config.yaml
arch: "jasper"
model: "sound classifier"
dataset: "single notes of musical instruments (NSynth)"
train_examples: 184686
noise_aug: 0.01
time_shift_ms: 50
n_mels: 80
hop_length: 160
input: "log_mel"
spec_augment: true
win_length: 512
targets: ["pitch class", "velocity"]
num_classes: [12, 5]
norm: "batchnorm"
hidden_act: "gelu"
depths: [3, 3, 3]
kernel_size: 9
stem: "single"
widths: [96, 144, 208]
label_smoothing: 0.2
loss: "binary_cross_entropy"
init: "trunc_normal_002"
residual_init: "zero_last"
optimizer: "adamw"
learning_rate: 0.0023
beta1: 0.9
beta2: 0.999
eps: 1e-10
max_grad_norm: 0.5
max_steps: 2800
batch_size: 64
epochs: 1.0
lr_schedule: "cosine_restarts"
final_lr_fraction: 0
warmup_steps: 140
weight_decay: 0.2
Rows from block 4 of a small sound classifier, named by matrix and row number. Rows with one number belong to one channel. Each number is 50 + 12 x the weight over its row's rms, rounded and kept within 0 to 99. All counts start at 0.
After each channel's rows are labels from the 100 clips, of 14976, where the channel reaches its highest value: "strongest on" is what is common among them; "loudest" is the band of the loudest frequency at the time of the peak. Only what is clearly more common there than usual is listed. The data: single notes of musical instruments (NSynth).
# convs0: first width-9 conv (model.blocks.4.convs.0.weight, 144x144x9, each kernel summed), inputs 0-143
# convs1: second width-9 conv (model.blocks.4.convs.1.weight, 144x144x9, transposed, each kernel summed), outputs 0-143

convs0.61:48 30 55 30 37 52 55 52 41 43 62 41 36 56 58 53 25 41 54 34 51 44 51 47 57 66 45 47 57 46 63 42 26 49 45 56 27 28 49 51 43 53 33 68 71 45 27 41 48 26 34 41 45 47 49 64 42 32 21 46 32 19 76 61 49 45 56 35 48 52 52 54 42 38 41 32 53 59 38 50 41 53 37 50 40 37 55 55 36 30 42 55 58 55 44 34 57 42 44 58 59 46 35 61 62 59 47 59 32 29 58 46 55 64 41 54 36 46 44 49 35 52 52 52 15 40 56 39 65 43 42 54 43 50 55 71 37 47 35 48 57 36 16 54
convs1.61:52 59 47 51 50 56 61 47 48 70 67 52 28 61 62 52 60 45 50 56 51 62 58 52 45 44 59 36 57 43 53 63 57 63 51 40 33 32 46 40 62 64 62 65 51 54 37 53 41 52 36 32 39 72 56 35 48 45 69 41 60 38 71 50 36 39 42 34 47 41 41 35 64 39 31 31 44 55 44 53 35 65 47 39 83 51 64 45 26 57 55 40 36 48 65 41 61 54 76 74 53 56 70 41 42 53 55 34 50 53 39 55 51 37 48 44 60 46 70 52 92 32 43 60 43 59 42 70 69 59 51 51 76 56 51 45 41 36 50 32 31 56 45 47
strongest on: pitch class A#; octave 6
loudest: 2000 to 4000 Hz

convs0.73:59 53 52 46 46 49 48 34 50 31 52 41 38 53 57 50 31 52 46 12 46 49 44 51 56 66 40 49 71 64 47 55 41 47 58 31 48 36 26 55 51 30 43 68 64 35 54 36 54 56 23 49 52 38 33 50 59 49 28 40 37 35 72 55 56 45 43 39 42 37 58 31 26 36 34 49 54 55 33 54 35 57 39 32 46 54 45 41 42 55 45 45 51 57 19 37 46 56 30 52 51 54 41 43 45 48 49 61 44 48 54 25 18 35 52 49 41 28 58 49 45 43 39 53 35 60 34 43 46 25 36 53 39 58 36 63 44 39 42 50 49 41 19 54
convs1.73:57 35 54 47 66 64 45 39 44 53 60 57 40 48 43 30 55 53 60 37 33 42 50 40 46 59 69 55 39 55 59 36 64 46 38 60 58 55 58 32 50 68 47 68 43 56 60 42 78 58 19 40 28 58 41 49 49 60 31 55 53 33 48 55 48 42 41 38 50 60 38 55 38 45 43 74 43 51 42 59 33 45 43 68 44 49 39 53 32 50 60 46 40 64 58 51 50 62 31 70 29 59 37 78 34 51 53 52 38 48 55 47 57 56 57 54 38 79 50 39 28 47 38 55 69 72 79 47 25 32 46 29 43 49 38 53 67 42 53 45 43 56 28 61
strongest on: pitch class A#; octave 5; note: A#5
loudest: 2000 to 4000 Hz

convs0.83:62 49 47 44 47 50 52 32 49 35 57 44 31 49 55 51 22 49 47 17 45 46 34 43 54 63 40 47 72 66 51 52 39 44 61 34 51 33 26 51 45 32 50 67 67 39 50 23 58 56 27 49 50 48 32 53 59 45 32 43 49 31 73 56 54 48 50 37 44 36 51 40 32 42 32 52 50 57 26 56 41 57 28 38 47 52 44 35 35 50 45 48 59 62 25 42 59 55 42 51 49 49 37 39 47 48 51 58 49 52 53 28 25 39 53 50 42 30 54 50 43 42 40 47 20 52 32 43 42 22 44 55 43 57 39 66 37 45 38 49 52 37 18 50
convs1.83:54 32 51 44 62 65 43 50 40 64 64 60 39 40 52 32 46 58 56 48 29 47 46 44 54 55 69 53 51 45 58 32 65 58 37 59 54 57 55 27 62 69 59 73 47 58 62 46 81 63 15 47 26 47 48 42 44 59 44 43 54 38 52 58 33 40 47 36 46 65 31 57 35 54 45 64 36 49 36 59 38 61 41 67 41 49 42 51 37 59 58 40 49 57 65 54 59 67 56 67 34 65 58 70 37 55 60 43 45 41 46 40 70 52 57 48 38 83 55 34 28 53 46 62 64 70 72 43 37 35 39 29 51 55 38 52 63 36 53 46 49 64 35 57
strongest on: pitch class A#
loudest: 2000 to 4000 Hz

convs0.10:37 59 54 57 37 52 50 72 39 43 31 43 27 54 47 54 43 46 45 50 56 36 50 41 60 46 53 53 62 49 59 63 42 03 58 34 37 26 37 56 23 69 72 60 59 41 47 47 53 57 26 40 32 45 42 45 68 57 59 42 41 30 61 35 51 50 57 16 35 50 57 45 48 32 45 56 46 45 58 58 32 36 48 29 57 55 47 42 40 59 61 55 48 31 78 60 47 50 45 49 59 41 45 45 68 66 28 37 40 49 59 44 43 43 61 49 48 49 27 37 39 55 42 53 55 22 41 41 38 55 45 42 54 62 50 60 50 47 43 51 51 38 28 44
convs1.10:61 55 56 49 55 50 45 43 45 51 53 72 81 41 24 57 55 40 37 52 44 43 56 50 41 48 51 40 62 68 31 44 49 39 61 63 27 60 75 52 39 51 31 51 61 50 51 46 62 53 37 34 55 47 49 60 57 61 38 47 39 38 63 24 59 36 61 25 67 49 59 48 44 46 45 43 51 40 46 42 30 36 50 58 36 75 40 58 58 47 63 48 53 82 43 58 45 37 39 39 35 27 39 59 56 57 39 59 40 49 40 47 53 61 63 48 75 47 22 77 50 57 58 37 46 57 63 27 35 28 45 47 49 56 59 52 60 74 41 52 59 41 35 61
strongest on: pitch class G#; octave 3; note: G#3
loudest: 250 to 500 Hz

convs0.79:69 65 62 48 50 57 56 54 49 62 81 51 59 55 60 53 54 65 65 45 61 63 66 57 56 54 64 65 60 62 60 63 62 58 68 55 70 72 37 64 74 58 35 66 22 58 56 66 23 49 52 55 54 61 51 23 47 66 73 62 60 63 47 62 59 35 35 66 47 59 59 48 52 59 66 57 72 47 59 70 48 65 61 72 64 46 58 59 61 51 50 58 56 64 57 35 52 67 56 41 53 65 51 57 43 59 57 64 39 38 46 52 43 57 45 41 52 63 80 63 58 60 59 65 54 69 57 51 72 51 45 57 57 57 46 44 63 59 61 55 52 36 60 59
convs1.79:74 61 65 59 58 65 39 62 61 66 40 58 53 69 38 31 43 43 77 53 41 36 69 56 29 64 56 60 41 50 60 64 61 56 59 59 33 47 57 62 39 71 52 31 57 39 42 55 54 50 45 45 60 73 35 40 47 35 69 52 73 49 43 41 62 50 66 60 44 60 60 62 52 61 51 48 67 44 44 62 25 36 40 65 64 46 43 36 55 43 47 65 36 66 65 51 61 31 56 57 71 36 62 62 36 33 66 70 32 49 60 44 49 63 44 43 56 67 39 62 67 33 37 34 42 49 61 51 29 42 50 49 64 38 44 51 56 40 48 59 33 53 47 60
strongest on: pitch class A#; octave 5; note: A#5; note: A#4
loudest: 500 to 1000 Hz

convs0.136:41 64 56 65 41 52 45 69 34 55 26 50 30 52 36 53 54 45 49 51 62 39 41 37 51 39 57 61 69 37 57 55 40 28 46 38 50 43 46 56 45 57 54 43 51 48 49 48 56 60 27 41 47 32 44 51 62 69 57 43 54 30 37 48 45 54 43 27 41 57 47 39 49 23 43 46 45 47 53 55 37 22 49 38 31 73 48 54 45 50 58 38 50 34 51 48 54 41 50 45 60 53 49 49 64 63 36 31 51 48 69 35 52 32 62 52 34 60 38 23 32 28 11 47 43 48 49 30 19 43 35 49 61 60 58 54 48 52 44 55 26 29 32 37
convs1.136:46 67 57 55 54 41 48 49 54 48 53 42 55 63 43 62 54 30 29 46 39 53 70 47 56 62 49 48 27 72 51 74 47 69 69 39 42 51 58 58 52 54 38 38 44 63 36 28 80 30 28 51 60 50 35 62 55 60 31 41 46 24 38 40 58 62 50 33 70 62 71 43 50 37 29 64 56 47 40 49 29 39 51 46 58 47 42 58 59 38 65 63 49 75 46 40 46 43 21 42 44 39 33 63 40 42 54 47 36 50 64 71 50 52 55 51 63 36 45 56 53 41 52 36 42 75 48 59 34 36 39 47 42 35 47 50 58 43 43 47 38 33 34 59
strongest on: pitch class G#; octave 3; note: G#3
loudest: 250 to 500 Hz

convs0.22:60 62 66 63 46 55 56 58 55 64 70 53 72 57 57 51 67 67 67 62 59 59 64 58 52 47 72 61 40 60 61 57 64 60 62 58 67 74 37 59 62 51 57 57 29 53 64 63 32 56 45 48 54 61 52 37 51 72 68 54 61 56 34 69 63 54 26 58 47 57 57 43 64 59 75 56 68 36 67 60 49 71 60 69 62 60 61 68 59 55 67 54 48 68 61 60 49 62 55 48 63 69 68 52 44 66 57 53 41 58 54 62 49 49 65 55 59 64 76 67 66 55 65 66 58 69 68 62 61 49 53 57 55 55 58 51 68 59 67 57 56 53 51 60
convs1.22:66 62 63 65 57 61 37 67 61 64 39 56 60 57 45 36 34 42 70 61 36 40 64 56 38 56 54 59 43 63 59 61 51 56 61 61 34 50 61 63 44 66 67 41 46 35 45 61 63 39 43 39 58 69 42 41 35 31 67 42 67 51 47 39 59 24 66 53 56 63 61 60 40 56 61 30 67 38 40 63 42 37 37 60 60 39 42 37 54 63 36 58 40 73 75 64 62 29 59 36 69 36 64 60 36 35 57 59 48 47 55 39 64 60 35 36 62 67 47 66 62 40 39 39 33 53 63 38 36 42 43 41 64 37 38 62 62 45 41 59 37 45 48 56
strongest on: synthetic; octave 5; pitch class A; note: A5
loudest: 500 to 1000 Hz; 2000 to 4000 Hz

convs0.126:52 34 58 42 41 47 27 27 41 53 34 30 41 69 53 46 53 52 52 40 29 44 68 53 50 74 39 46 68 59 59 48 51 40 44 45 40 41 62 30 44 62 43 56 77 37 52 47 72 48 30 55 65 52 68 61 50 31 34 40 35 32 54 51 48 57 62 40 61 34 49 40 29 34 34 44 46 54 35 50 35 47 55 42 51 51 47 63 33 39 32 29 63 63 54 32 66 57 43 57 40 48 39 66 58 13 45 52 47 38 52 46 43 47 54 54 31 38 49 52 58 63 59 49 51 44 54 15 58 45 41 54 52 44 48 54 34 32 42 54 67 45 24 58
convs1.126:47 75 45 65 77 40 44 54 49 49 57 68 43 35 80 50 60 23 59 46 36 82 43 28 57 38 64 42 33 53 46 76 57 68 66 44 41 45 38 69 66 51 55 57 50 61 49 53 58 37 27 41 41 59 49 36 54 26 46 30 46 36 41 43 34 47 50 45 70 53 37 42 55 47 36 35 38 37 42 51 19 47 65 42 48 48 47 60 32 60 55 62 44 61 51 52 48 59 51 54 61 59 41 39 39 30 53 26 41 68 71 55 54 37 56 51 68 49 57 46 52 50 60 64 59 54 38 60 69 51 63 44 56 53 49 51 56 71 46 51 49 35 44 49
strongest on: pitch class A#; pitch class D#; note: A#7
loudest: 2000 to 4000 Hz

convs0.19:40 55 54 40 40 56 22 44 44 52 33 50 48 54 56 58 47 53 64 36 41 53 62 51 41 52 48 35 69 55 60 64 51 53 51 33 29 43 54 56 32 59 56 33 64 45 57 49 64 64 28 52 54 62 67 40 55 40 31 46 41 36 49 18 38 43 50 29 43 46 33 34 37 25 21 19 65 56 44 57 45 36 54 50 55 61 36 47 46 53 53 53 54 47 57 29 48 50 44 45 55 37 48 73 55 53 45 53 27 46 64 29 42 38 62 30 31 39 42 40 44 56 56 40 51 36 57 19 60 58 45 46 48 69 46 38 45 45 40 68 70 35 31 49
convs1.19:51 36 70 61 81 53 45 44 55 58 65 75 46 55 53 51 51 42 54 62 40 67 44 45 45 50 42 63 42 37 52 42 36 72 44 54 48 43 49 43 58 52 56 29 55 57 72 45 67 67 25 46 48 42 55 36 52 60 46 17 45 26 23 39 52 48 24 18 53 56 62 57 52 66 43 24 32 45 47 54 19 53 59 54 33 53 44 56 31 37 55 54 51 52 57 63 51 58 51 61 45 47 59 31 34 44 58 39 25 53 47 42 65 61 62 47 55 45 34 49 42 54 68 43 60 51 37 48 65 51 45 45 64 60 41 70 54 64 51 34 61 48 38 47
strongest on: pitch class G#; octave 3; note: G#3
loudest: 250 to 500 Hz