From a checkpoint of a small sound classifier: adamw at rate 0.0023.
Rows from block 6 of a small sound classifier, named by matrix and row number. Rows with one number belong to one channel. Each number is 128 + 32 x the weight over its row's rms, rounded and kept within 0 to 255. All counts start at 0. After the name is the row's rms in percent of the matrix's.
Before each channel's rows are labels from the 100 clips, of 14976, where the channel reaches its highest value: "strongest on" is what is common among them. Only what is clearly more common there than usual is listed. The data: single notes of musical instruments (NSynth).
# convs0: first width-9 conv, stride 2 (model.blocks.6.convs.0.weight, 208x144x9, each kernel summed), inputs 0-71
# convs1: second width-9 conv (model.blocks.6.convs.1.weight, 208x208x9, transposed, each kernel summed), outputs 0-69

strongest on: pitch class C#; octave 3; note: C#3
convs0.86 105 [ 48 130 150 110  92  87 122 158  77 122  91 163  66 127 103 112 133 117 115 117 124 146 147  85 108 113 148 110 114  89 135 127  87  73  95 121  92 108 114 107 108 167 154 143 139 103  60 121 122 111  92 128  85 115 114 137 153 151 137  75  84  24 130  82 112 114 152  48  95 132 134 127]
convs1.86 102 [ 92  57  89 130 115 158 124 161 130 188 141 126  73 106 168  59  73  82 161  92 141 119  79 134 134 153  76 116 163 118 116 121 120 129 138 132 108 130 173 131 172 197 174 146 143 138 161 116 156 190 147 132 112 112  99 128 103 124 135 128 116  97 114  71 133 169 180 150 103 161]

strongest on: octave 2; pitch class A; note: A2
convs0.125 093 [132 136  98  91  74  69 134 118  60 120 136  74  58 133  92 139 102 132 148 112 110 114 134  95  95  93 133  95 176 129 152 143 137 105 150 114 127 165  34 147 120 152 136 157 179 134  99 107 157 117  87 101  68 122 102 145 171 155 103 111  89  31 147 166  89 131 145  82  96  97 121 131]
convs1.125 098 [149 112  88 166 108 105 149 162 101  94 174 197  88  72 120 125 140 103 103 170 183 136 138  41 126 173 128 114 155 130 144  76 107 128 177  81 117 116 173 132 171 168 159 139 137 119 111 124 119 212 127 106  66 136 125 104 123 121 155  88 116 103 142 143 139 133 145 164 104 164]

strongest on: octave 2; pitch class A; note: A2
convs0.37 103 [155 111 103 104  82 127 124  83 134  80 121 102 100 141 111 151  30 105  97  26 131  90 107 129 125 160 119 115 168 183 132 125 118 100 134  72 109 103  52 107 118 102 133 164 186 116 128 110 146 141 115 108 111 120 126  86 131 109 101 163 142  33 183 141 132  83 129  83 106  74 132 115]
convs1.37 104 [169 161 144 135 145  95 114  96 147 100 157 166 113  98 123 172 133 149  70 151 113 157 152 166 137 148 153 167 126 108 115  85 156 176 144 139  91 130 106 131 113 142 141 174 134 123 165 103  44 147 115 111 131 117 128 162 193 123 127  83 197  65 127 170 142 158 111 183 165 108]

strongest on: pitch class F#; octave 6; note: F#6
convs0.34 101 [143 110 114  88  48 127 149 129 112  91 144 116 118 116 102  90  94  88 140  92 138 132 121 127  87 110 112 110  81 100  94 119 115  90 118 145 115 144  93 117 111  96 120 151 132 130  84  65 136 114  70 116  70 101 105   5  62  84  66  73 104  69 167 136 111 110 117  92  89 141  74 122]
convs1.34 097 [115 133  69 124  72  94 120 119 140 198  86  95 133 103 100  89 121 148  98  51 107 199 100 116 158 140 103 132 125 159 135 121  99 134 121 112 126 128 102  84 134  94  93 139 143 130 120 152  29 127  88 107  69  76 113 205 142  88 117 133 121 123  93  85 125  91  90 109  83 119]

strongest on: instrument family: guitar; pitch class D#; pitch class F
convs0.28 094 [116 103 149 129 104 153 112 118 132 100  70 117  96 137 102 134  90 102  76  71 136 120 129 152 126 179 133 156 127 167 127 102  95  44 139  71 112  81  89  74 117 142 125 160 168  96 133 141 118 124  78 127 103 109 150  59 116 145 129  82 133  39 167  81 129  82 147  74  86 121 138 111]
convs1.28 095 [134 134 136 104 141 147 134  93 183 142 110 119 144  74 127 139  80 124 116 125  90 131  93 156 143 151 130 169 132 104  87 113 157 151 121 146 124 116 156 112 140 114 149 185 124 119 204 117 132 198 125 131 146  85 109 169 178 128 109 113 181  39 157 131 167 154 164 184 148 121]

strongest on: octave 2; guitar
convs0.112 103 [125 107 135  96 119 135 145 128 111 105 128 161  99 166 114 127  69 108  75 142 122 120 109 134 112 142 134 124 149 101 132 117  54 168 109  91  62  75 141 119 115 134 135 174 160 106  75 106  93  87 132 142  81  73 123  74 138  93 103 108 111  83 232 124 109  96 164 119  85  93 154  95]
convs1.112 083 [120 112 113  87 205 107  99  95 114 146 105  93 196 174 121  91 142 166 169  90 104 128 108 161 122 132 122 120 118  89  90 177 133 155 115 159 153 165 119  95 103 115  70 109 120  62 126 124 120 125  89 170 126  90  90 139  84 157  97 152 103 125 133 112  84 160 182 106 111  85]

strongest on: pitch class C#; octave 3; note: C#3; instrument family: guitar
convs0.45 091 [ 87 132  86 121 145 121 162 145 130 112 143 124 120 170  98 122 147 123  69 152 149  86 111 175  61 167 146 122 144 139  95 147  53  65 120 147  66  96 115 139  68 149 159 152 187 115 122 123 184 126 114 164 115  64 127 108 124 104 137 153 105  66 254 132  89  77 157 107 138 104 108 145]
convs1.45 080 [155 144 151  83 157  92  93 134 110 131 120  80 163 162 127 148 150 152 136  90 109 129 142 117 119 143 143  90  70 156 125 135 128 157 137 122 147 145 114 161  90 114 110 119 163  96 115 132 128 133 170 134 170  87  49 152  68 170  84 136  88 136  73 117 124 124 103 102 165 139]

strongest on: pitch class C#; octave 3; note: C#3; pitch class: F
convs0.89 100 [ 87 126 158 126 115 109 106 142  98 130  84 147  75 110  62 124 133 125  88 118 131 136 119 116 118 143 139 148 123  92 135 105 104  66  98  88 119 146 122 114 110 156 162 159 143  88  85 133 127 104  90 131  95  65 141 111 160 162 157  79 116  66 120  78 138 117 149  69  93 146 120 106]
convs1.89 093 [ 92  49 117 135 101 141 147 128 142 187  96 112 131  87 118  63  58 116 135  95 108 118  37 142 146 163  68 123 137 137 102  92 150 143 103 154 108 124 209 133 158 140 137 165 120 112 172 152 157 200 122 136 132  85  82 141 111 134  87 135 119  90 137  71 162 103 145 149 127 127]

strongest on: pitch class F#; octave 3; note: F#3
convs0.185 108 [112 125  84  82  85 134 173 108 124  90 113 116  94 113 114 125  56  88 119  70 177 122  96 113 107 138 124  95 133 153  99 135 128  90 145 148 133 143  50 110 119  85 115 155 152 173 137  69 122 109 109  97 103 104 102  54 105 133  71 108 153  80 170 198 101  95 116  87  84 134 119 116]
convs1.185 117 [154 133  85 183 137  71 121 118 120 144 137 134  92 107 126 122 136 151  96 109 169 199 118 113 162 137 119 165 136 146 123 131  93 157 144 115  68 116 109  94 127 134 107 124 178 130 121 141  47 138  96 130  57 102 130 192 126 118 123 135 116 123 132 109 121 130 113 124 110 131]

strongest on: pitch class C#; octave 3; note: C#3
convs0.148 104 [ 17 130 121 123 110 116 146 159  97 110  66 159 114 138 102 139 151 129  84 146 165 104 121 143  88 147 170 151 105 158 113 129  70  68  95 136  87 107  99  83  67 160 158 143 171 128 138 131 178 133 100 145 108  70 143 120 138 136 160 103 133  47 197 107 118 111 137  93 109 146 141 136]
convs1.148 101 [126 130 140 104 146 153 119 122 108 141 133  74 135 146 157 124  98 123 166  89 156 111 149 115 119 135 104 114  86 148 100 134 124 150 127 133  42 158 112 177 122 174 144 118 143 113 158 135 147 145 178 136 160  84  61 148  68 159  85 127  87 115 144  84 144 118 164 116 139 149]

strongest on: octave 2; pitch class B; note: A#2; pitch class: A#
convs0.205 105 [132  74 144 147  85 154 145 101 112 129 183  83 163 136 147 143  98  96 114  53 118 153 125  88 159  65  52  95 157  97 148 104 147 133 133 147  88 174  99 135 102 150  52 144  92 139  93  63 113 133 146 113  68 139  88 148  51 141 109 125 129 121 129  96 137 124 129 112 129 113 121 137]
convs1.205 103 [144 139 149  97 121  39 128 136  92 135 151 133 112  56 144 195 119 138  91 109 141 140 143  97 139 201 146  94 169 183 119  66 118 155 160 121 131 129 184 108 143 125 185 134 158 168 105 147 157 166  97  76 124  52  41 196 109 122  69  91 136 145 111 144 157 151  97 127 143 133]

strongest on: pitch class G#; pitch class D#
convs0.174 101 [133 155 122  57  88 127 114 130 145  92 141 146 122 136  97 110 142  94 135 120 116 121 127 124  83 132 142  78 154 142 123 156  78  48 149  73  40  85 123 139  79 152 148 138 160  71 123 136 143 150 134 141 104 156 115  37 126 104 110  93  88  46 189  39 128  81 146  48 113 105 118 118]
convs1.174 093 [124 134 132  37 122 115 181 101 174 195 103 143 132 163 151 126 135 141 103  65 106  92 134 102 127 126 114 152 101 128 133  94 151 156 187 104 133 149 126 136 142  93 144 175  88 119 200 160  94 135 146  90 148  93 152 174 183 143 144 150 189 116  68 104 149  94 142 161 107 111]

strongest on: guitar
convs0.29 090 [141 135 105 149 104 145 149 128 155 149 138 125 114 151 116 153 117 107 122 154  87 133 106 142 118 157  96 136 196 173 123 127  72  83 150 127 139 151 149 137 112 171 141 156 255  77 151 156 196 136 154 174 102 152 142 131 106 100  82 120 110  32 254 143 121 108 191 114 102  66 154 135]
convs1.29 089 [182 168 131 131 195  87 151  79 173 112 138 162 205 171  81 174 160 236  76 144 103 109 156  88  79  93 139 122  60 151 135 100 172 134 153 117 165 167 135 179 105  98 100 128  78  81 119 120 117 110 150 146 166 150 152 123 150 160 120 104 129 143 133 170 127  99  72 115 151 127]

strongest on: pitch class C#
convs0.11 099 [105 104 130  87  78 120 150 151  92 129 103 192  75 175 147  71 133 124  84 136 135 131 153  88 133 159 145 126 127 144 111  86  62  87  90 160  63 113 127  92 126 141 176 158 152 121  86  80 133 124  90 147 117  91  93 131 164 141 123  74  93  26 140 119 146 107 179  74 101 148 150 144]
convs1.11 100 [102  71 134 123 149 111  83 154 125 157 109  98  89 100 138  61  87 102 129 106  93 141  45 177 134 144 128 144 186 140 110 132 123 166 122 149  56 156 105 100  88 194 111 128 181 108 122 122 136 150  47 154 132 111 104 127 117 117  65 181 106 106  96 101 159 163 134 129 175 109]

strongest on: pitch class G#; octave 3; note: G#3
convs0.106 097 [115 153 137 123  61 109 102 102  81 169  91  82  45 124 144 126 109  90 165 119 105 128 101  68 125 101 101 114 176  99 117 124 120 117 115 101 116 189  94 154 132 127 132  92 165 110 114  61 168 175  98  88 124 111 117 178 169 117 100  73  90  57 106 103 103 148 155  76  95 124 118 108]
convs1.106 101 [118 128 110 134 130  56 159 131 110 106 116 173 131  36 129 105 108 123  84 155 197 118 124  80 165 143 146 117 124 148  96 111 123  97 125 105  89 140 120 115 179 191 150 135 125 118 144 120 129 166  66 132  74 135 127 103 132  85 106 112 112  99  90 166 116 108 110 136 112  73]

strongest on: guitar
convs0.164 094 [110 130 140 136  92 118 120 110 110  83 109 109 100 129  80 143  55 108  66  91 139  76  93 153 115 169 128 144 152 186 125 137 100  45 137  64 114  49  66  98 110 126 122 173 191 109 142 145 152 132  91 142  94 105 133  95 131 130 116  79 134  35 203 107 124 133 145  82  93 116 164 100]
convs1.164 093 [152 114 116 131 166 140 158  97 189 123 132 165 157 118 140 168 120 129 132 143 128 112 155 136 146 119 122 173  74  82 107 127 151 139 127 137 118 122 148 135 175 147 147 179 123 114 195 119 131 158 145 138 138 111 122 141 180 134 123  91 195  52 189 159 171 127 183 195 145 162]

strongest on: pitch class C#; octave 3; note: C#3
convs0.145 109 [ 50 139 147 137 104  74 112 152  87 131  79 173  98 104  79 128 151 129  87 139 128 152 127 112  92 127 128 122 114 130 128 106  78  91 104 113  97 141 120 128 118 160 150 144 156  98 128 137 151 131  90 143 117  84 123 154 137 148 147  90 122  67 137  70 135 124 136  77  99 151 137 131]
convs1.145 115 [ 75  27 107 120 133 155 148 142 136 172  87 124 135 129 127  70  77  97 141  94 131  92 100 122 142 145  58 114 107 137 103  95 151 117 129 134  87 132 188 147 186 209 140 153 134 123 158 130 157 156 141 134 144 101  76 134 110 129  88 146 124  81 136  63 151  89 155 151 152 140]

strongest on: guitar; octave 1
convs0.44 100 [119 157 149 134  98 115 133 158  75 155  74 150  58 142 147 132 120 106 125 134 140 123 118  91 127 148 141 145 187  97 124 108  59 114 104 137  99 113 154 123 125 160 165 148 173 121  81  74 139 106 105 116 124  94 144 181 186 155  99  62  91  31 169 134  98 140 174  60  82 129 143 104]
convs1.44 108 [131 123 139 142 173 105 103 128  89 128  96 167 134 119 122  63 116  98 171 147 118 131  74 179 128 133 123  80 166  97  58 159 131 120  94 164 134 143 120  67 120 115 130  95 112 102 145  92 129 138  36 191 111 140 145  82 107 129 109 148  81 138 142 123 104 140 189  88 121  85]

strongest on: octave 2; octave 1; pitch class F#; note: F#2
convs0.191 101 [118 116 113  88  81 132 131 120 112  68 149 145 122 131  92 121  81 103 120 102 114 111 122 138  73 103 149 115  99  96 112 129  89 146 121 118  68  78 119 117 126 103 142 157 118 126  91  89  95 113  71 127  89  89 112   0  98  91  70 126 104  58 172 106 124  94 111  88 107 130  93 106]
convs1.191 100 [121 140  94  85  99 131 112 134 105 213  44  85 132 160 105  74 134 108 140  25 118 181  69 141 136 130  97 125 135 102 127 150  89 117 109 129 147 138 114 108 118  91  72 108 134 111 130 150  88 120  92 126  84  83 117 171 119 126  98 185 109 141  89  60 101 110 145  94  94  74]

strongest on: guitar
convs0.43 092 [127  89 143 131  57 137 121 129 132 126 124 146 128 156 133 107  98  98  71 108 102 121 130 113 114 160 129 154 160 118 130  57  55  90  97  98  65  79 123  83 101 107 138 167 174 101  76 103  98  74  98 123 101 104 105 160 166 129  99 100 104  16 200 111 128 106 158  66  92 101 144 102]
convs1.43 078 [108  95 167  96 166  96  69 135 133 126  93 115 142 133 123  86 109  95 119 139  48 131  95 211 123 115 172 136 128 100  82 103 159 141  83 161 120 173 118  94 106 124  77 144 128  94 153 106 160 137  39 166 170 114 116 123 152 125  79 173 142 105 118 147 129 141 153 129 176  82]